From a checkpoint of a small segmentation model: encoder widths [64, 128], 145000 training examples.
Rows from block 1 of the decoder, named by matrix and row number. Rows with one number belong to one channel. Each number is 200 + 40 x the weight over its row's rms, rounded and kept within 0 to 999. All counts start at 0. After the name is the row's rms in percent of the matrix's.
# convs1: first pointwise conv (decoder.mid.1.convs.1.weight, 256x256x1x1), inputs 172-255
# convs3: second pointwise conv (decoder.mid.1.convs.3.weight, 256x256x1x1, transposed), outputs 172-255
convs1.143,110,190,188,174,225,268,209,283,187,197,192,224,207,211,204,175,221,201,245,239,170,214,219,160,183,175,220,213,205,208,211,236,202,179,135,202,205,132,199,208,196,268,274,144,189,185,194,170,228,234,223,163,236,207,217,146,188,217,187,110,196,153,206,211,269,226,307,258,176,193,214,249,135,196,278,218,218,233,261,187,239,178,248,128,223
convs3.143,092,160,254,255,278,183,251,160,146,216,166,209,191,265,221,121,204,192,146,114,172,241,196,178,223,204,197,270,140,243,233,241,211,189,259,239,157,151,208,205,216,165,136,202,186,197,223,225,200,179,276,233,216,252,207,158,225,187,185,162,197,145,203,254,223,217,129,210,217,222,192,139,162,239,159,153,167,167,167,131,210,221,221,275,201
convs1.144,094,148,223,186,213,243,196,137,285,259,266,239,240,197,264,218,224,236,227,142,272,164,231,166,188,173,226,148,200,188,211,196,222,190,222,194,217,142,178,152,169,177,84,172,204,197,189,178,119,165,209,201,177,208,288,233,220,231,124,228,201,221,194,151,236,175,131,217,186,247,173,221,214,189,202,209,118,227,189,230,226,162,242,242,85
convs3.144,071,193,274,264,293,192,200,173,181,216,167,231,171,246,183,142,238,241,194,152,135,268,184,245,156,167,142,266,117,216,232,264,212,190,221,218,135,221,254,249,220,210,154,245,209,233,213,277,176,217,254,193,192,227,146,184,206,152,131,175,220,165,163,215,213,189,156,215,280,206,164,159,213,192,197,181,159,203,173,170,231,146,234,214,178
convs1.145,076,191,224,209,252,223,188,165,267,174,227,148,212,216,232,205,135,197,211,203,252,186,167,185,202,212,167,215,211,210,272,189,200,187,95,278,165,183,198,217,210,174,158,264,286,118,154,228,128,202,238,220,194,147,214,193,190,212,181,214,161,244,227,199,168,177,144,318,179,200,214,180,178,172,216,211,191,219,204,234,223,169,242,221,193
convs3.145,068,217,246,222,282,188,169,175,213,192,230,192,186,223,229,176,276,198,268,154,120,198,240,235,210,257,146,268,113,261,221,222,148,249,220,177,143,178,276,265,248,210,181,230,210,283,215,257,219,237,272,176,176,187,208,191,199,202,188,214,160,133,154,227,247,256,179,249,269,247,217,205,252,181,249,146,171,160,170,175,251,228,197,216,190
convs1.146,108,204,149,177,183,240,202,303,152,235,146,222,163,222,158,150,193,188,218,228,151,246,229,180,231,179,138,205,194,193,237,236,186,224,180,211,134,157,168,220,221,234,260,194,185,177,250,234,219,195,192,185,274,197,159,187,206,183,235,136,155,147,193,267,223,178,287,244,229,187,173,169,264,190,188,229,280,175,151,135,199,211,228,93,272
convs3.146,084,191,265,266,266,223,225,145,210,197,186,210,163,249,214,124,215,203,163,119,164,235,237,207,180,218,151,274,109,236,247,228,193,196,241,242,132,160,245,267,234,173,140,214,210,217,187,257,232,197,279,200,216,257,186,197,246,162,164,155,196,130,199,265,218,230,148,219,235,224,216,169,231,220,210,153,151,158,194,154,246,183,219,231,164
convs1.147,099,274,205,233,175,113,181,121,236,241,196,207,222,235,138,200,267,214,126,192,283,201,177,179,245,145,259,288,137,213,166,244,180,195,176,173,228,217,181,188,204,166,152,127,185,215,198,211,190,113,240,119,195,223,251,201,195,137,172,169,207,208,194,194,232,217,156,128,184,210,249,231,196,212,191,213,171,207,208,114,189,320,185,208,223
convs3.147,146,165,215,266,210,253,259,139,213,213,153,281,222,270,187,160,147,178,160,140,251,217,187,166,165,176,250,244,205,155,284,204,236,162,240,277,173,197,162,190,223,158,129,149,255,139,216,183,249,146,244,243,272,273,188,217,269,193,164,124,237,180,260,239,166,171,145,153,160,148,195,137,179,264,171,185,167,200,240,133,204,162,249,228,157
convs1.148,109,164,250,248,224,190,229,203,230,220,160,233,222,201,134,153,235,181,268,209,190,198,203,163,187,123,232,193,203,157,169,179,177,276,190,192,223,142,181,207,202,252,177,177,202,195,198,179,230,219,138,180,184,210,323,168,198,107,97,227,185,208,218,228,281,232,218,255,227,251,197,170,113,179,153,258,84,178,262,245,209,191,237,130,163
convs3.148,106,206,224,237,209,283,197,196,235,171,132,254,144,207,151,191,200,249,195,199,201,179,216,233,103,139,198,201,182,144,231,172,231,143,187,235,188,247,209,244,198,225,180,202,256,190,137,238,236,186,187,154,241,194,126,225,222,153,145,178,254,233,222,201,119,161,217,182,217,158,215,205,246,193,216,235,119,196,239,202,219,103,236,128,123
convs1.149,090,234,180,37,177,240,169,200,216,193,153,220,236,151,155,222,234,211,241,184,196,197,248,95,183,218,211,148,231,233,270,196,203,162,157,311,206,162,313,224,199,182,122,182,199,209,225,180,175,182,155,192,143,169,189,171,237,176,196,194,206,199,182,192,188,234,194,244,216,151,186,194,199,193,233,282,195,219,177,176,221,273,199,261,207
convs3.149,081,161,194,230,203,212,266,112,222,176,209,240,205,254,239,162,140,153,148,156,243,194,249,123,197,227,229,262,206,189,279,183,193,207,254,270,158,158,161,201,246,145,137,147,248,167,198,162,268,133,262,205,241,252,225,187,269,227,207,148,174,141,258,244,199,211,134,206,147,198,235,139,200,271,170,140,174,171,229,124,219,236,202,247,192
convs1.150,084,170,240,212,207,233,200,181,207,223,142,199,263,192,165,181,184,187,193,216,232,279,214,232,168,148,222,181,230,192,162,247,201,289,161,179,170,170,160,222,191,230,165,178,214,258,115,212,213,229,193,189,156,157,315,209,154,126,114,232,191,190,267,220,244,251,234,164,219,299,223,208,171,190,174,197,112,189,229,214,217,140,172,185,149
convs3.150,078,185,194,182,212,182,217,202,138,205,230,136,247,207,256,197,219,185,249,199,173,191,196,151,293,243,182,195,197,263,168,199,174,236,238,185,209,125,186,137,216,150,214,213,159,228,220,181,177,203,227,226,177,199,247,164,167,244,261,226,157,138,192,221,245,256,155,244,203,261,218,193,143,209,160,154,261,185,135,197,167,276,173,275,279
convs1.151,109,147,233,172,164,210,214,210,182,234,185,239,225,104,237,179,214,257,238,196,196,248,216,131,152,172,153,167,149,189,171,193,218,210,158,184,162,139,170,118,154,254,198,193,174,187,195,151,197,191,212,207,240,229,288,143,176,174,129,162,194,185,193,74,270,213,215,191,166,222,190,311,136,206,261,225,88,223,281,175,266,164,209,273,134
convs3.151,097,168,182,192,195,136,238,183,148,234,249,174,239,227,240,191,179,161,200,177,221,247,170,163,287,245,200,222,223,256,180,218,209,210,241,211,213,161,178,156,188,158,191,181,153,184,250,164,155,181,221,282,197,224,262,154,202,239,234,208,175,171,203,195,259,213,147,208,163,212,187,167,119,219,162,172,261,219,174,174,184,290,187,266,260
convs1.152,097,227,210,167,166,227,221,169,269,152,178,237,184,169,194,200,179,216,176,190,185,172,141,223,297,157,208,192,162,200,115,162,146,211,191,169,127,163,163,199,176,207,212,220,182,194,231,240,238,182,243,267,255,245,197,260,207,190,196,190,135,176,159,187,222,153,162,190,278,203,205,231,184,252,162,231,225,191,193,111,215,188,144,210,255
convs3.152,098,148,197,235,218,174,267,149,159,236,211,237,248,265,231,174,141,175,199,159,229,233,184,140,245,214,184,240,211,218,241,226,222,198,267,251,192,161,154,164,210,150,148,163,196,165,243,151,197,153,248,273,223,265,237,172,253,217,217,159,190,146,241,227,241,208,127,189,158,187,198,142,137,260,139,151,240,219,206,125,194,253,207,267,223
convs1.153,107,200,235,114,196,275,244,125,232,161,231,223,248,99,246,221,219,172,226,212,209,196,174,181,187,224,204,56,231,326,252,198,235,228,196,267,208,186,194,251,154,171,32,190,172,198,187,180,212,254,182,171,208,123,219,187,243,266,176,322,202,191,212,187,196,164,146,199,257,187,219,154,179,212,194,217,178,229,180,211,268,164,258,171,83
convs3.153,118,158,248,266,239,238,246,144,214,199,168,264,181,254,179,153,157,205,164,125,235,218,216,167,136,178,255,269,178,170,274,197,241,159,242,266,148,184,166,231,249,166,122,176,261,158,213,208,252,132,264,216,243,252,173,224,266,172,152,122,233,156,250,255,167,175,156,181,166,167,204,138,196,254,180,161,144,159,231,133,240,140,231,222,151
convs1.154,105,234,255,72,154,206,172,195,212,171,272,182,281,192,281,219,178,217,190,161,192,178,256,193,67,191,169,103,221,245,226,201,264,242,210,214,194,220,167,195,208,223,117,222,172,175,221,243,226,175,175,239,196,126,178,177,248,326,174,183,233,178,236,189,165,190,214,247,190,184,119,181,181,217,202,185,202,258,166,211,222,175,264,215,66
convs3.154,082,188,269,268,252,198,227,147,233,197,198,267,151,250,163,142,191,224,226,129,204,220,257,213,130,201,202,270,151,202,271,217,224,158,231,240,145,214,207,275,215,213,149,205,277,197,215,240,249,152,243,169,231,252,150,198,248,150,133,128,227,188,233,225,163,165,191,204,177,217,222,152,236,219,183,205,131,160,214,152,260,180,244,178,138
convs1.155,099,234,186,71,168,208,171,214,184,163,185,242,153,243,253,238,175,193,278,214,123,191,93,199,185,200,226,61,215,251,186,197,211,190,233,201,173,256,191,186,153,204,235,153,193,198,180,187,181,206,100,166,170,132,165,239,188,216,180,209,252,192,171,234,220,179,252,183,236,190,277,185,206,212,226,101,254,237,224,215,230,200,234,208,221
convs3.155,068,172,266,237,268,120,219,195,149,247,220,182,192,242,170,155,226,253,199,152,176,252,178,216,235,186,167,249,153,282,197,271,244,162,235,194,206,216,223,205,152,217,174,261,167,221,244,257,155,205,237,236,203,213,167,131,172,167,167,191,226,172,166,175,242,187,174,241,210,253,188,148,145,164,166,195,206,194,133,179,193,245,226,230,220
convs1.156,105,197,222,202,233,273,191,233,184,219,233,169,181,185,310,196,218,178,250,212,168,200,247,237,126,212,201,262,142,212,210,267,298,217,213,209,297,165,255,172,184,235,280,253,174,203,183,192,216,233,195,200,247,233,187,231,172,237,222,173,311,197,190,225,170,162,199,228,195,75,176,195,166,152,180,213,182,171,215,260,162,158,270,253,211
convs3.156,118,175,129,157,115,258,218,212,223,132,155,211,199,181,182,258,167,202,135,243,251,119,225,162,167,166,232,156,268,144,200,113,210,180,195,222,252,203,148,148,199,190,214,180,255,189,130,146,248,156,157,158,243,157,208,209,194,224,222,189,210,233,250,183,134,182,230,186,133,175,239,226,212,230,183,224,216,202,227,224,157,151,154,160,188
convs1.157,091,271,113,108,175,310,177,144,249,153,185,133,215,168,178,189,288,192,269,197,252,115,244,214,203,185,234,161,203,235,262,214,208,215,205,292,220,244,225,214,156,138,148,194,157,194,253,204,197,203,186,95,189,126,219,180,269,167,225,216,234,202,237,148,235,165,237,209,237,209,251,183,177,259,222,234,196,164,222,189,222,236,172,214,224
convs3.157,072,224,235,237,259,164,242,141,213,242,245,263,217,264,251,153,176,166,225,148,194,267,199,196,207,253,174,261,170,216,267,246,196,225,205,251,123,178,217,251,234,173,144,146,187,190,237,211,192,204,274,243,210,268,224,235,280,220,189,152,170,148,209,242,247,209,138,195,208,183,181,187,196,241,205,136,195,209,251,124,273,237,227,256,215
convs1.158,098,180,216,218,236,163,168,236,238,212,155,215,195,238,220,217,197,175,230,183,154,190,133,150,174,204,75,237,241,263,247,205,235,274,306,128,173,175,183,166,179,183,205,253,194,187,218,189,189,200,225,184,144,170,255,211,238,165,198,207,172,154,297,152,207,176,158,181,207,240,193,207,174,218,143,191,220,188,167,145,170,203,249,203,172
convs3.158,105,244,223,190,234,104,166,227,238,212,293,177,171,181,222,179,241,195,304,215,142,267,212,259,242,278,114,215,155,208,160,280,183,247,173,152,153,221,267,255,158,269,234,223,152,268,235,241,144,256,196,207,143,218,185,180,174,191,194,232,172,202,120,171,280,209,199,227,252,233,188,195,232,137,228,185,191,204,173,220,256,275,219,189,212
convs1.159,104,173,191,192,287,217,227,195,191,153,191,194,219,205,195,184,286,182,267,207,302,201,345,146,196,209,138,232,155,203,216,211,187,197,196,205,170,97,222,132,245,150,172,140,137,162,176,150,217,262,220,221,237,250,231,212,166,174,222,210,200,144,179,238,170,223,211,252,158,200,178,216,194,230,216,237,212,221,283,230,182,225,195,233,188
convs3.159,124,243,240,212,233,142,162,230,205,256,242,204,213,185,176,188,212,222,258,217,167,280,140,276,193,199,138,198,169,191,171,281,214,200,155,166,194,261,232,236,156,262,221,205,123,183,250,235,120,251,185,236,175,225,179,226,192,177,166,218,214,245,134,164,228,171,216,164,245,175,119,205,189,143,229,236,197,260,223,224,226,208,250,173,224
convs1.160,108,139,179,244,163,210,286,185,202,163,171,213,214,209,172,177,171,166,208,207,248,201,232,171,202,191,218,201,175,137,183,222,182,217,202,214,186,202,163,167,253,212,174,215,183,179,182,264,231,244,142,225,257,219,287,196,196,121,77,221,268,166,189,234,216,214,197,256,159,263,169,180,174,176,145,266,105,168,204,214,244,213,230,84,179
convs3.160,094,185,254,237,230,189,200,218,240,237,180,247,147,222,136,149,196,252,221,173,212,261,183,253,149,156,175,214,172,169,210,247,263,148,217,225,214,277,221,232,154,253,186,210,212,180,218,240,181,192,190,189,241,230,120,172,209,130,120,166,270,240,180,161,180,132,196,195,181,188,174,167,209,178,185,258,142,197,201,196,222,175,267,133,139
convs1.161,109,257,159,153,241,283,208,228,142,169,232,177,200,195,225,227,198,177,184,209,246,194,261,195,213,250,305,207,174,142,226,193,217,146,174,225,212,213,269,222,184,225,270,152,177,156,179,233,215,197,199,218,217,213,131,167,222,248,258,156,238,185,205,214,183,239,309,271,166,173,197,295,159,200,296,174,231,187,191,162,212,258,194,238,287
convs3.161,105,132,251,262,247,231,264,147,166,194,138,230,176,270,181,125,187,217,191,130,214,208,228,170,189,170,245,266,160,212,258,197,232,156,273,268,181,186,183,185,207,161,140,199,262,171,191,217,250,135,261,205,267,243,166,159,235,165,165,135,242,163,259,237,163,174,140,226,160,220,250,122,183,250,134,161,166,160,170,137,200,199,241,213,163
convs1.162,087,187,184,204,224,200,203,219,215,152,221,105,228,173,238,159,309,244,208,148,228,239,180,220,120,192,165,119,229,252,255,176,255,216,188,233,229,207,199,201,183,208,180,194,186,205,267,165,223,168,203,143,194,104,193,143,297,245,205,220,175,184,265,206,171,175,235,230,269,180,194,158,233,249,173,138,219,198,127,217,213,253,167,158,169
convs3.162,066,205,247,264,271,167,237,141,247,243,235,266,193,259,205,151,181,210,204,143,215,268,223,233,195,231,161,270,147,203,272,239,225,190,227,241,136,229,230,278,208,221,142,187,223,196,260,254,194,180,249,215,216,263,174,210,268,166,164,159,204,187,190,211,216,171,164,188,218,183,189,166,228,212,222,162,181,202,228,139,269,227,239,204,178
convs1.163,098,299,144,257,223,229,209,265,192,149,204,153,254,223,140,183,168,165,203,213,200,282,157,242,246,146,111,169,244,188,227,220,187,271,191,193,198,194,244,234,199,205,253,123,213,184,199,212,218,208,236,234,189,182,218,218,229,229,170,150,155,168,207,129,209,169,203,154,254,182,260,272,188,201,175,181,204,225,206,138,203,177,77,242,261
convs3.163,140,206,218,182,203,163,175,222,255,141,265,171,132,185,214,168,249,192,155,175,183,160,267,232,212,260,234,216,151,217,181,175,159,240,223,157,173,213,249,278,213,248,227,237,256,250,173,259,240,218,193,117,198,191,154,162,168,178,189,207,164,210,186,184,239,227,243,252,220,274,248,193,289,165,191,201,162,151,158,228,264,247,146,158,126
convs1.164,096,214,198,151,142,248,178,235,189,187,207,237,249,156,246,209,166,195,276,190,140,155,185,214,228,219,246,264,242,192,210,192,189,226,140,277,157,237,231,222,156,305,330,261,240,139,199,245,156,188,316,257,173,219,176,217,215,247,218,185,217,159,211,156,221,129,243,261,196,213,186,249,182,177,228,189,207,175,200,230,186,156,186,203,234
convs3.164,071,218,198,162,199,172,138,273,180,211,179,172,173,152,143,206,231,253,182,226,157,209,151,254,173,150,138,156,184,204,132,206,222,184,153,141,251,256,240,205,145,262,259,261,177,217,191,255,154,239,122,182,177,173,164,191,147,165,166,252,226,264,140,135,186,168,260,198,247,200,161,249,200,131,224,272,194,254,174,277,172,131,214,144,201
convs1.165,103,183,171,168,252,179,178,265,218,157,145,212,233,241,242,202,107,184,194,216,173,167,221,161,113,245,284,265,135,225,147,161,220,213,247,198,168,172,233,156,217,197,168,219,238,236,266,129,240,170,148,258,168,185,146,219,219,193,285,168,172,199,221,229,207,175,208,200,82,202,136,203,203,217,255,238,235,242,215,266,192,127,136,224,158
convs3.165,162,167,153,197,157,234,264,173,188,245,193,250,277,239,207,233,130,175,170,200,267,211,131,144,187,165,211,190,260,152,239,182,237,182,210,250,243,195,132,138,180,157,156,145,204,130,234,136,216,154,200,281,254,227,237,217,235,242,216,148,230,212,250,188,190,161,165,137,150,136,149,179,135,254,164,216,252,267,234,161,151,162,225,221,246
convs1.166,090,273,218,123,146,109,199,214,203,217,169,202,241,256,221,227,171,189,195,295,203,205,211,154,176,244,173,188,196,166,146,147,192,254,246,155,165,157,197,219,255,198,207,217,221,153,232,202,199,191,206,277,232,189,204,160,147,171,171,208,181,219,156,213,261,228,171,252,242,155,177,203,206,178,220,228,190,213,214,202,121,238,222,251,200
convs3.166,101,177,246,234,221,257,197,217,214,169,129,219,113,200,131,171,238,255,209,168,194,170,223,232,126,164,255,213,159,206,207,177,224,148,200,207,211,246,220,248,195,222,188,246,255,211,142,255,240,191,179,134,247,171,124,184,186,116,128,185,254,233,204,204,136,172,237,236,199,224,222,177,252,183,207,242,130,153,190,214,206,147,221,125,103
convs1.167,100,188,251,168,196,203,216,227,200,189,151,166,205,179,168,210,151,146,311,154,232,219,138,304,210,145,129,101,208,180,274,183,241,180,230,221,192,219,186,139,234,264,214,149,200,308,183,229,184,187,165,204,187,155,236,213,261,173,187,188,266,225,284,227,193,245,268,93,252,188,247,188,207,187,187,86,193,215,189,230,167,139,206,198,202
convs3.167,119,235,211,193,210,148,177,239,235,275,229,210,221,187,164,207,182,223,230,224,196,257,131,259,166,172,152,172,203,171,183,264,218,197,137,178,210,265,219,220,145,260,228,196,147,169,271,217,136,246,167,243,166,216,180,232,194,184,178,221,226,257,157,150,211,159,220,135,226,154,128,230,185,161,239,245,207,269,244,230,223,173,239,155,235
convs1.168,102,208,199,233,283,142,180,203,261,89,220,205,186,258,280,235,209,165,185,203,225,214,219,254,259,209,153,169,210,164,231,217,182,223,218,186,254,195,144,217,216,209,198,237,163,165,154,234,219,160,201,197,178,207,198,263,205,248,218,183,145,203,223,164,177,243,201,163,221,227,196,254,183,183,248,117,218,246,276,265,185,187,171,166,143
convs3.168,087,158,236,245,217,246,208,183,135,166,117,179,171,217,179,168,228,237,177,152,200,157,211,176,183,165,332,221,163,234,232,150,211,166,242,237,220,167,193,170,244,163,169,260,232,217,129,247,243,174,238,176,230,172,171,172,179,151,170,190,225,172,234,240,118,212,187,234,209,228,224,194,178,229,167,181,166,145,135,173,146,116,173,216,147
convs1.169,086,174,170,168,177,266,169,195,222,172,186,56,207,201,188,202,226,175,222,155,239,129,204,225,227,148,197,242,194,224,234,134,183,218,173,291,214,232,158,191,158,191,209,181,169,171,258,210,225,188,255,227,178,184,213,196,316,189,210,202,202,201,157,152,222,190,214,215,219,221,269,224,177,271,180,206,189,177,195,193,141,178,164,217,231
convs3.169,069,194,164,151,141,231,163,260,167,156,155,136,195,132,185,245,228,215,157,244,179,156,195,207,182,151,248,128,222,198,122,175,190,192,176,169,268,193,203,137,192,206,279,248,176,211,150,188,192,219,147,152,177,128,190,178,123,198,218,253,198,234,200,173,151,208,260,233,200,233,215,232,213,168,198,239,201,183,149,268,138,154,175,176,199
convs1.170,094,130,205,176,147,115,219,130,171,238,162,217,124,183,210,189,250,117,207,174,127,191,214,242,214,200,119,194,219,192,182,142,236,185,213,208,182,173,166,195,142,169,115,37,178,175,171,244,291,150,201,227,216,202,189,168,231,162,241,211,240,170,192,205,200,153,167,175,232,170,179,195,182,212,251,265,217,159,193,222,224,137,250,208,202
convs3.170,096,198,196,169,200,212,162,220,210,138,202,154,145,170,208,208,251,225,222,200,173,139,279,218,201,224,173,197,191,259,158,138,179,212,208,157,213,189,236,215,197,210,236,249,219,273,96,230,221,228,188,109,174,130,193,168,159,187,211,239,172,179,185,222,191,243,235,278,217,286,281,227,252,154,214,193,191,144,149,224,201,227,143,175,178
convs1.171,096,219,128,237,222,150,164,227,161,243,220,244,216,201,193,205,216,142,268,206,217,159,163,168,176,183,184,240,171,195,171,210,218,224,250,184,161,196,215,147,249,247,262,236,267,193,210,164,166,214,233,184,194,221,236,101,220,214,201,197,210,190,241,239,202,196,190,164,209,175,154,274,88,180,258,189,203,162,185,192,317,204,223,129,200
convs3.171,082,161,218,193,200,196,210,227,130,185,156,149,153,213,175,191,242,266,234,188,173,178,195,187,227,156,204,193,189,275,171,181,217,170,231,198,260,188,212,153,149,209,203,276,177,243,152,235,175,206,199,185,202,143,172,110,156,158,183,228,217,194,193,179,182,203,192,283,210,266,228,178,162,191,151,217,203,184,102,211,124,209,180,202,203
convs1.172,106,156,218,144,188,256,189,222,245,154,146,143,234,214,188,159,117,211,211,225,156,172,101,217,223,150,289,242,185,253,155,173,140,257,209,235,179,193,212,236,164,223,214,209,218,195,235,134,239,244,206,254,210,204,236,212,174,174,209,221,110,229,213,244,237,192,201,161,139,234,239,183,177,186,222,199,161,222,182,265,159,149,171,143,174
convs3.172,103,248,238,208,245,131,154,247,208,246,230,166,186,168,181,186,253,225,243,197,141,267,174,278,209,216,161,198,157,253,147,286,187,224,161,139,187,245,267,252,170,270,232,238,136,230,264,254,125,266,182,206,144,201,178,204,165,173,179,250,197,228,112,168,246,208,224,198,262,222,155,205,198,132,243,229,201,225,185,239,241,228,222,191,225
convs1.173,103,202,175,257,222,179,201,189,211,189,231,202,184,110,232,210,258,215,172,202,169,263,192,161,127,182,179,221,195,42,203,246,284,222,228,174,210,173,202,221,176,135,209,175,179,190,192,261,195,132,199,161,162,249,218,126,205,210,182,194,244,194,282,201,212,226,206,146,242,187,154,254,222,200,213,184,204,230,209,182,225,252,229,171,191
convs3.173,111,260,183,142,175,185,126,237,228,153,241,145,189,123,227,234,252,185,219,246,144,163,244,235,200,244,175,164,195,211,151,187,128,255,144,132,191,206,264,235,228,226,261,222,179,259,163,219,181,269,154,139,132,169,215,232,162,226,233,260,153,218,163,207,223,247,258,207,270,226,204,262,273,142,260,217,198,195,207,262,212,192,159,175,207
convs1.174,097,225,184,162,172,144,231,223,204,196,182,240,176,241,168,180,194,172,249,196,186,195,94,210,215,249,171,148,186,163,172,163,162,192,220,190,190,217,162,213,216,192,202,220,238,123,214,268,179,194,181,253,239,242,205,196,139,210,279,173,143,214,213,179,161,194,224,170,181,200,219,203,207,159,143,218,211,222,146,263,176,145,157,245,205
convs3.174,064,210,198,188,201,214,159,233,265,154,216,197,122,180,165,199,237,233,205,215,180,179,249,245,127,217,200,180,182,174,189,183,198,179,166,166,208,257,253,275,182,259,236,223,250,235,170,238,205,234,162,123,210,176,134,198,182,161,144,213,218,241,165,164,187,174,256,211,225,208,231,201,265,155,222,258,162,173,215,224,217,185,215,120,109
convs1.175,098,144,188,172,202,173,194,278,285,187,181,187,212,188,177,203,143,144,219,216,199,189,210,156,211,289,330,211,127,246,192,201,211,181,183,164,191,223,209,143,194,223,215,204,205,164,200,208,209,183,187,189,241,190,160,206,217,224,232,113,283,130,141,242,109,164,235,214,170,187,176,200,245,142,163,288,165,162,93,172,190,257,163,183,194
convs3.175,104,232,161,177,164,238,203,159,270,165,236,236,248,191,250,231,168,130,170,231,232,160,226,170,180,234,230,199,241,132,241,167,154,238,164,216,150,175,175,216,274,172,190,122,228,173,205,143,252,196,205,197,197,228,248,279,260,251,238,179,167,183,246,242,195,222,209,152,185,157,203,221,242,240,241,165,206,195,283,198,251,178,187,215,211
convs1.176,099,283,178,221,123,83,210,287,243,192,213,224,159,203,203,217,158,153,158,208,171,213,115,179,166,225,214,227,201,137,173,175,185,208,229,161,168,241,149,141,199,206,232,209,188,165,153,258,196,125,184,226,172,217,244,217,176,198,175,132,205,135,168,221,211,160,254,135,281,199,228,147,155,218,177,242,164,224,188,165,129,138,131,152,195
convs3.176,115,144,218,255,212,213,271,162,140,243,132,243,234,274,175,153,150,203,174,144,236,243,155,164,205,155,206,229,203,197,252,214,269,143,254,273,223,183,159,151,165,165,141,171,212,134,224,168,200,143,237,263,266,253,200,152,243,184,179,143,236,182,246,209,175,159,145,187,152,165,194,128,129,252,130,196,190,221,188,145,157,205,234,242,194
convs1.177,105,219,219,80,199,319,207,157,302,222,237,190,229,120,230,202,231,181,196,215,200,185,173,203,191,198,173,93,223,272,229,191,243,217,218,232,193,237,218,239,192,157,29,174,187,216,179,174,159,235,119,187,195,190,190,199,192,248,208,317,219,208,218,177,171,224,151,171,239,182,196,93,225,174,205,214,209,206,164,256,235,167,274,163,80
convs3.177,120,251,151,135,150,186,144,273,220,219,227,164,210,138,195,266,226,206,215,274,185,200,176,248,232,207,135,121,234,197,129,212,187,224,141,139,253,248,224,191,152,250,277,210,154,228,198,189,151,256,124,187,161,137,217,211,144,218,224,261,186,262,141,132,218,199,263,189,219,204,183,270,211,132,230,261,248,246,207,266,179,228,177,160,238
convs1.178,101,245,228,213,135,136,176,254,276,106,260,194,219,225,279,200,163,204,235,209,139,170,206,196,247,178,234,204,175,206,205,170,196,268,259,150,160,160,203,207,196,284,237,197,179,198,206,186,191,175,206,222,186,220,235,274,197,261,207,206,239,135,212,235,223,217,241,190,217,212,194,208,245,159,220,180,172,229,168,189,119,243,143,190,131
convs3.178,092,256,182,191,204,145,206,197,238,256,274,227,267,185,244,206,169,159,240,222,215,263,174,219,231,252,142,188,228,174,193,265,183,231,164,188,154,218,194,212,197,211,206,152,152,176,289,174,163,234,202,254,166,249,244,248,242,246,223,199,180,215,181,184,272,202,185,144,198,149,142,200,200,190,226,195,241,267,256,201,257,268,214,216,254
convs1.179,113,205,206,198,177,208,195,244,229,196,166,206,140,161,235,156,166,174,232,174,181,196,247,242,214,240,254,264,203,283,168,181,188,205,247,213,159,191,146,262,218,244,212,163,235,238,202,113,195,219,246,221,224,168,175,330,201,190,222,205,192,127,184,268,150,128,266,191,269,200,226,113,296,201,134,190,203,137,224,236,204,148,223,170,280
convs3.179,116,245,223,205,219,254,164,173,257,135,214,210,157,178,222,196,232,179,196,187,169,154,267,221,163,242,228,225,163,199,223,182,147,243,173,193,122,171,255,272,262,182,194,190,238,221,163,233,254,230,233,131,165,202,204,253,234,212,205,207,164,160,204,271,189,255,211,207,251,199,240,229,278,199,278,160,157,144,230,205,271,195,196,204,154
convs1.180,103,183,176,175,251,258,183,213,232,154,230,203,216,233,215,203,217,174,174,220,166,169,321,178,249,153,192,129,195,128,244,199,125,184,229,199,188,103,181,187,229,183,193,183,152,161,184,207,176,195,130,205,231,169,188,233,219,242,178,180,111,180,170,246,201,274,235,260,240,194,155,182,223,209,232,161,229,261,305,227,190,165,195,111,160
convs3.180,094,237,170,160,155,191,168,261,251,225,220,218,213,152,179,247,183,210,214,258,235,222,154,246,159,167,182,148,241,139,166,216,216,186,142,163,226,263,189,205,157,255,251,174,170,169,218,185,150,232,129,198,198,169,183,260,174,204,194,220,220,259,171,135,184,159,260,138,197,138,149,245,197,142,242,252,211,259,270,257,198,145,209,143,208
convs1.181,088,217,204,188,188,261,129,165,247,176,191,48,226,208,233,198,171,182,180,191,163,145,185,201,193,194,236,219,216,227,242,121,209,194,230,252,214,151,219,144,170,203,175,193,164,192,211,226,188,173,265,255,212,191,199,193,257,206,213,213,153,210,173,278,181,176,183,263,215,201,214,185,241,270,259,221,209,185,193,200,150,214,124,183,216
convs3.181,078,237,236,242,248,160,205,152,248,243,246,246,203,217,222,160,195,169,210,164,191,266,216,233,209,243,162,262,154,197,249,258,192,224,184,208,115,199,240,276,223,207,155,157,194,207,244,223,186,239,259,234,186,261,207,257,271,213,182,182,171,175,179,212,236,204,167,183,240,184,167,199,219,212,244,171,191,229,268,160,296,220,220,226,194
convs1.182,102,220,210,182,235,234,178,214,164,207,280,189,263,180,200,202,148,188,213,156,173,218,156,270,317,195,181,121,212,118,238,158,185,217,247,214,202,225,258,219,200,195,242,153,247,190,204,225,189,163,140,248,176,198,194,266,214,243,219,150,228,224,249,163,177,206,280,187,236,260,230,172,231,185,175,206,149,276,120,168,196,205,112,267,170
convs3.182,070,224,167,187,163,172,210,200,240,262,245,257,243,200,209,237,134,161,174,258,253,234,192,209,206,216,235,185,261,123,209,236,211,201,183,208,205,253,169,206,190,212,209,118,190,160,282,146,172,210,179,224,200,233,204,246,248,228,220,174,216,246,190,169,220,158,213,161,140,137,173,208,191,200,223,227,204,236,275,191,254,279,230,181,221
convs1.183,112,145,179,203,150,201,231,214,203,150,159,195,207,184,183,223,206,235,167,224,257,224,207,169,92,262,163,185,170,137,241,196,155,192,220,236,194,215,207,170,194,187,243,177,134,203,211,247,201,205,219,204,190,252,228,39,219,157,174,172,146,243,220,240,168,206,197,231,134,182,171,213,233,229,175,270,192,163,89,220,289,201,185,122,223
convs3.183,085,254,186,176,188,256,185,167,259,148,213,223,226,179,248,230,183,135,196,228,197,173,251,199,189,237,213,208,209,155,225,180,150,246,178,201,134,183,213,257,278,174,183,147,229,210,182,189,242,206,221,162,179,222,231,282,265,250,221,188,160,179,230,250,196,237,194,175,221,164,217,238,258,231,278,161,202,196,293,201,257,177,177,202,193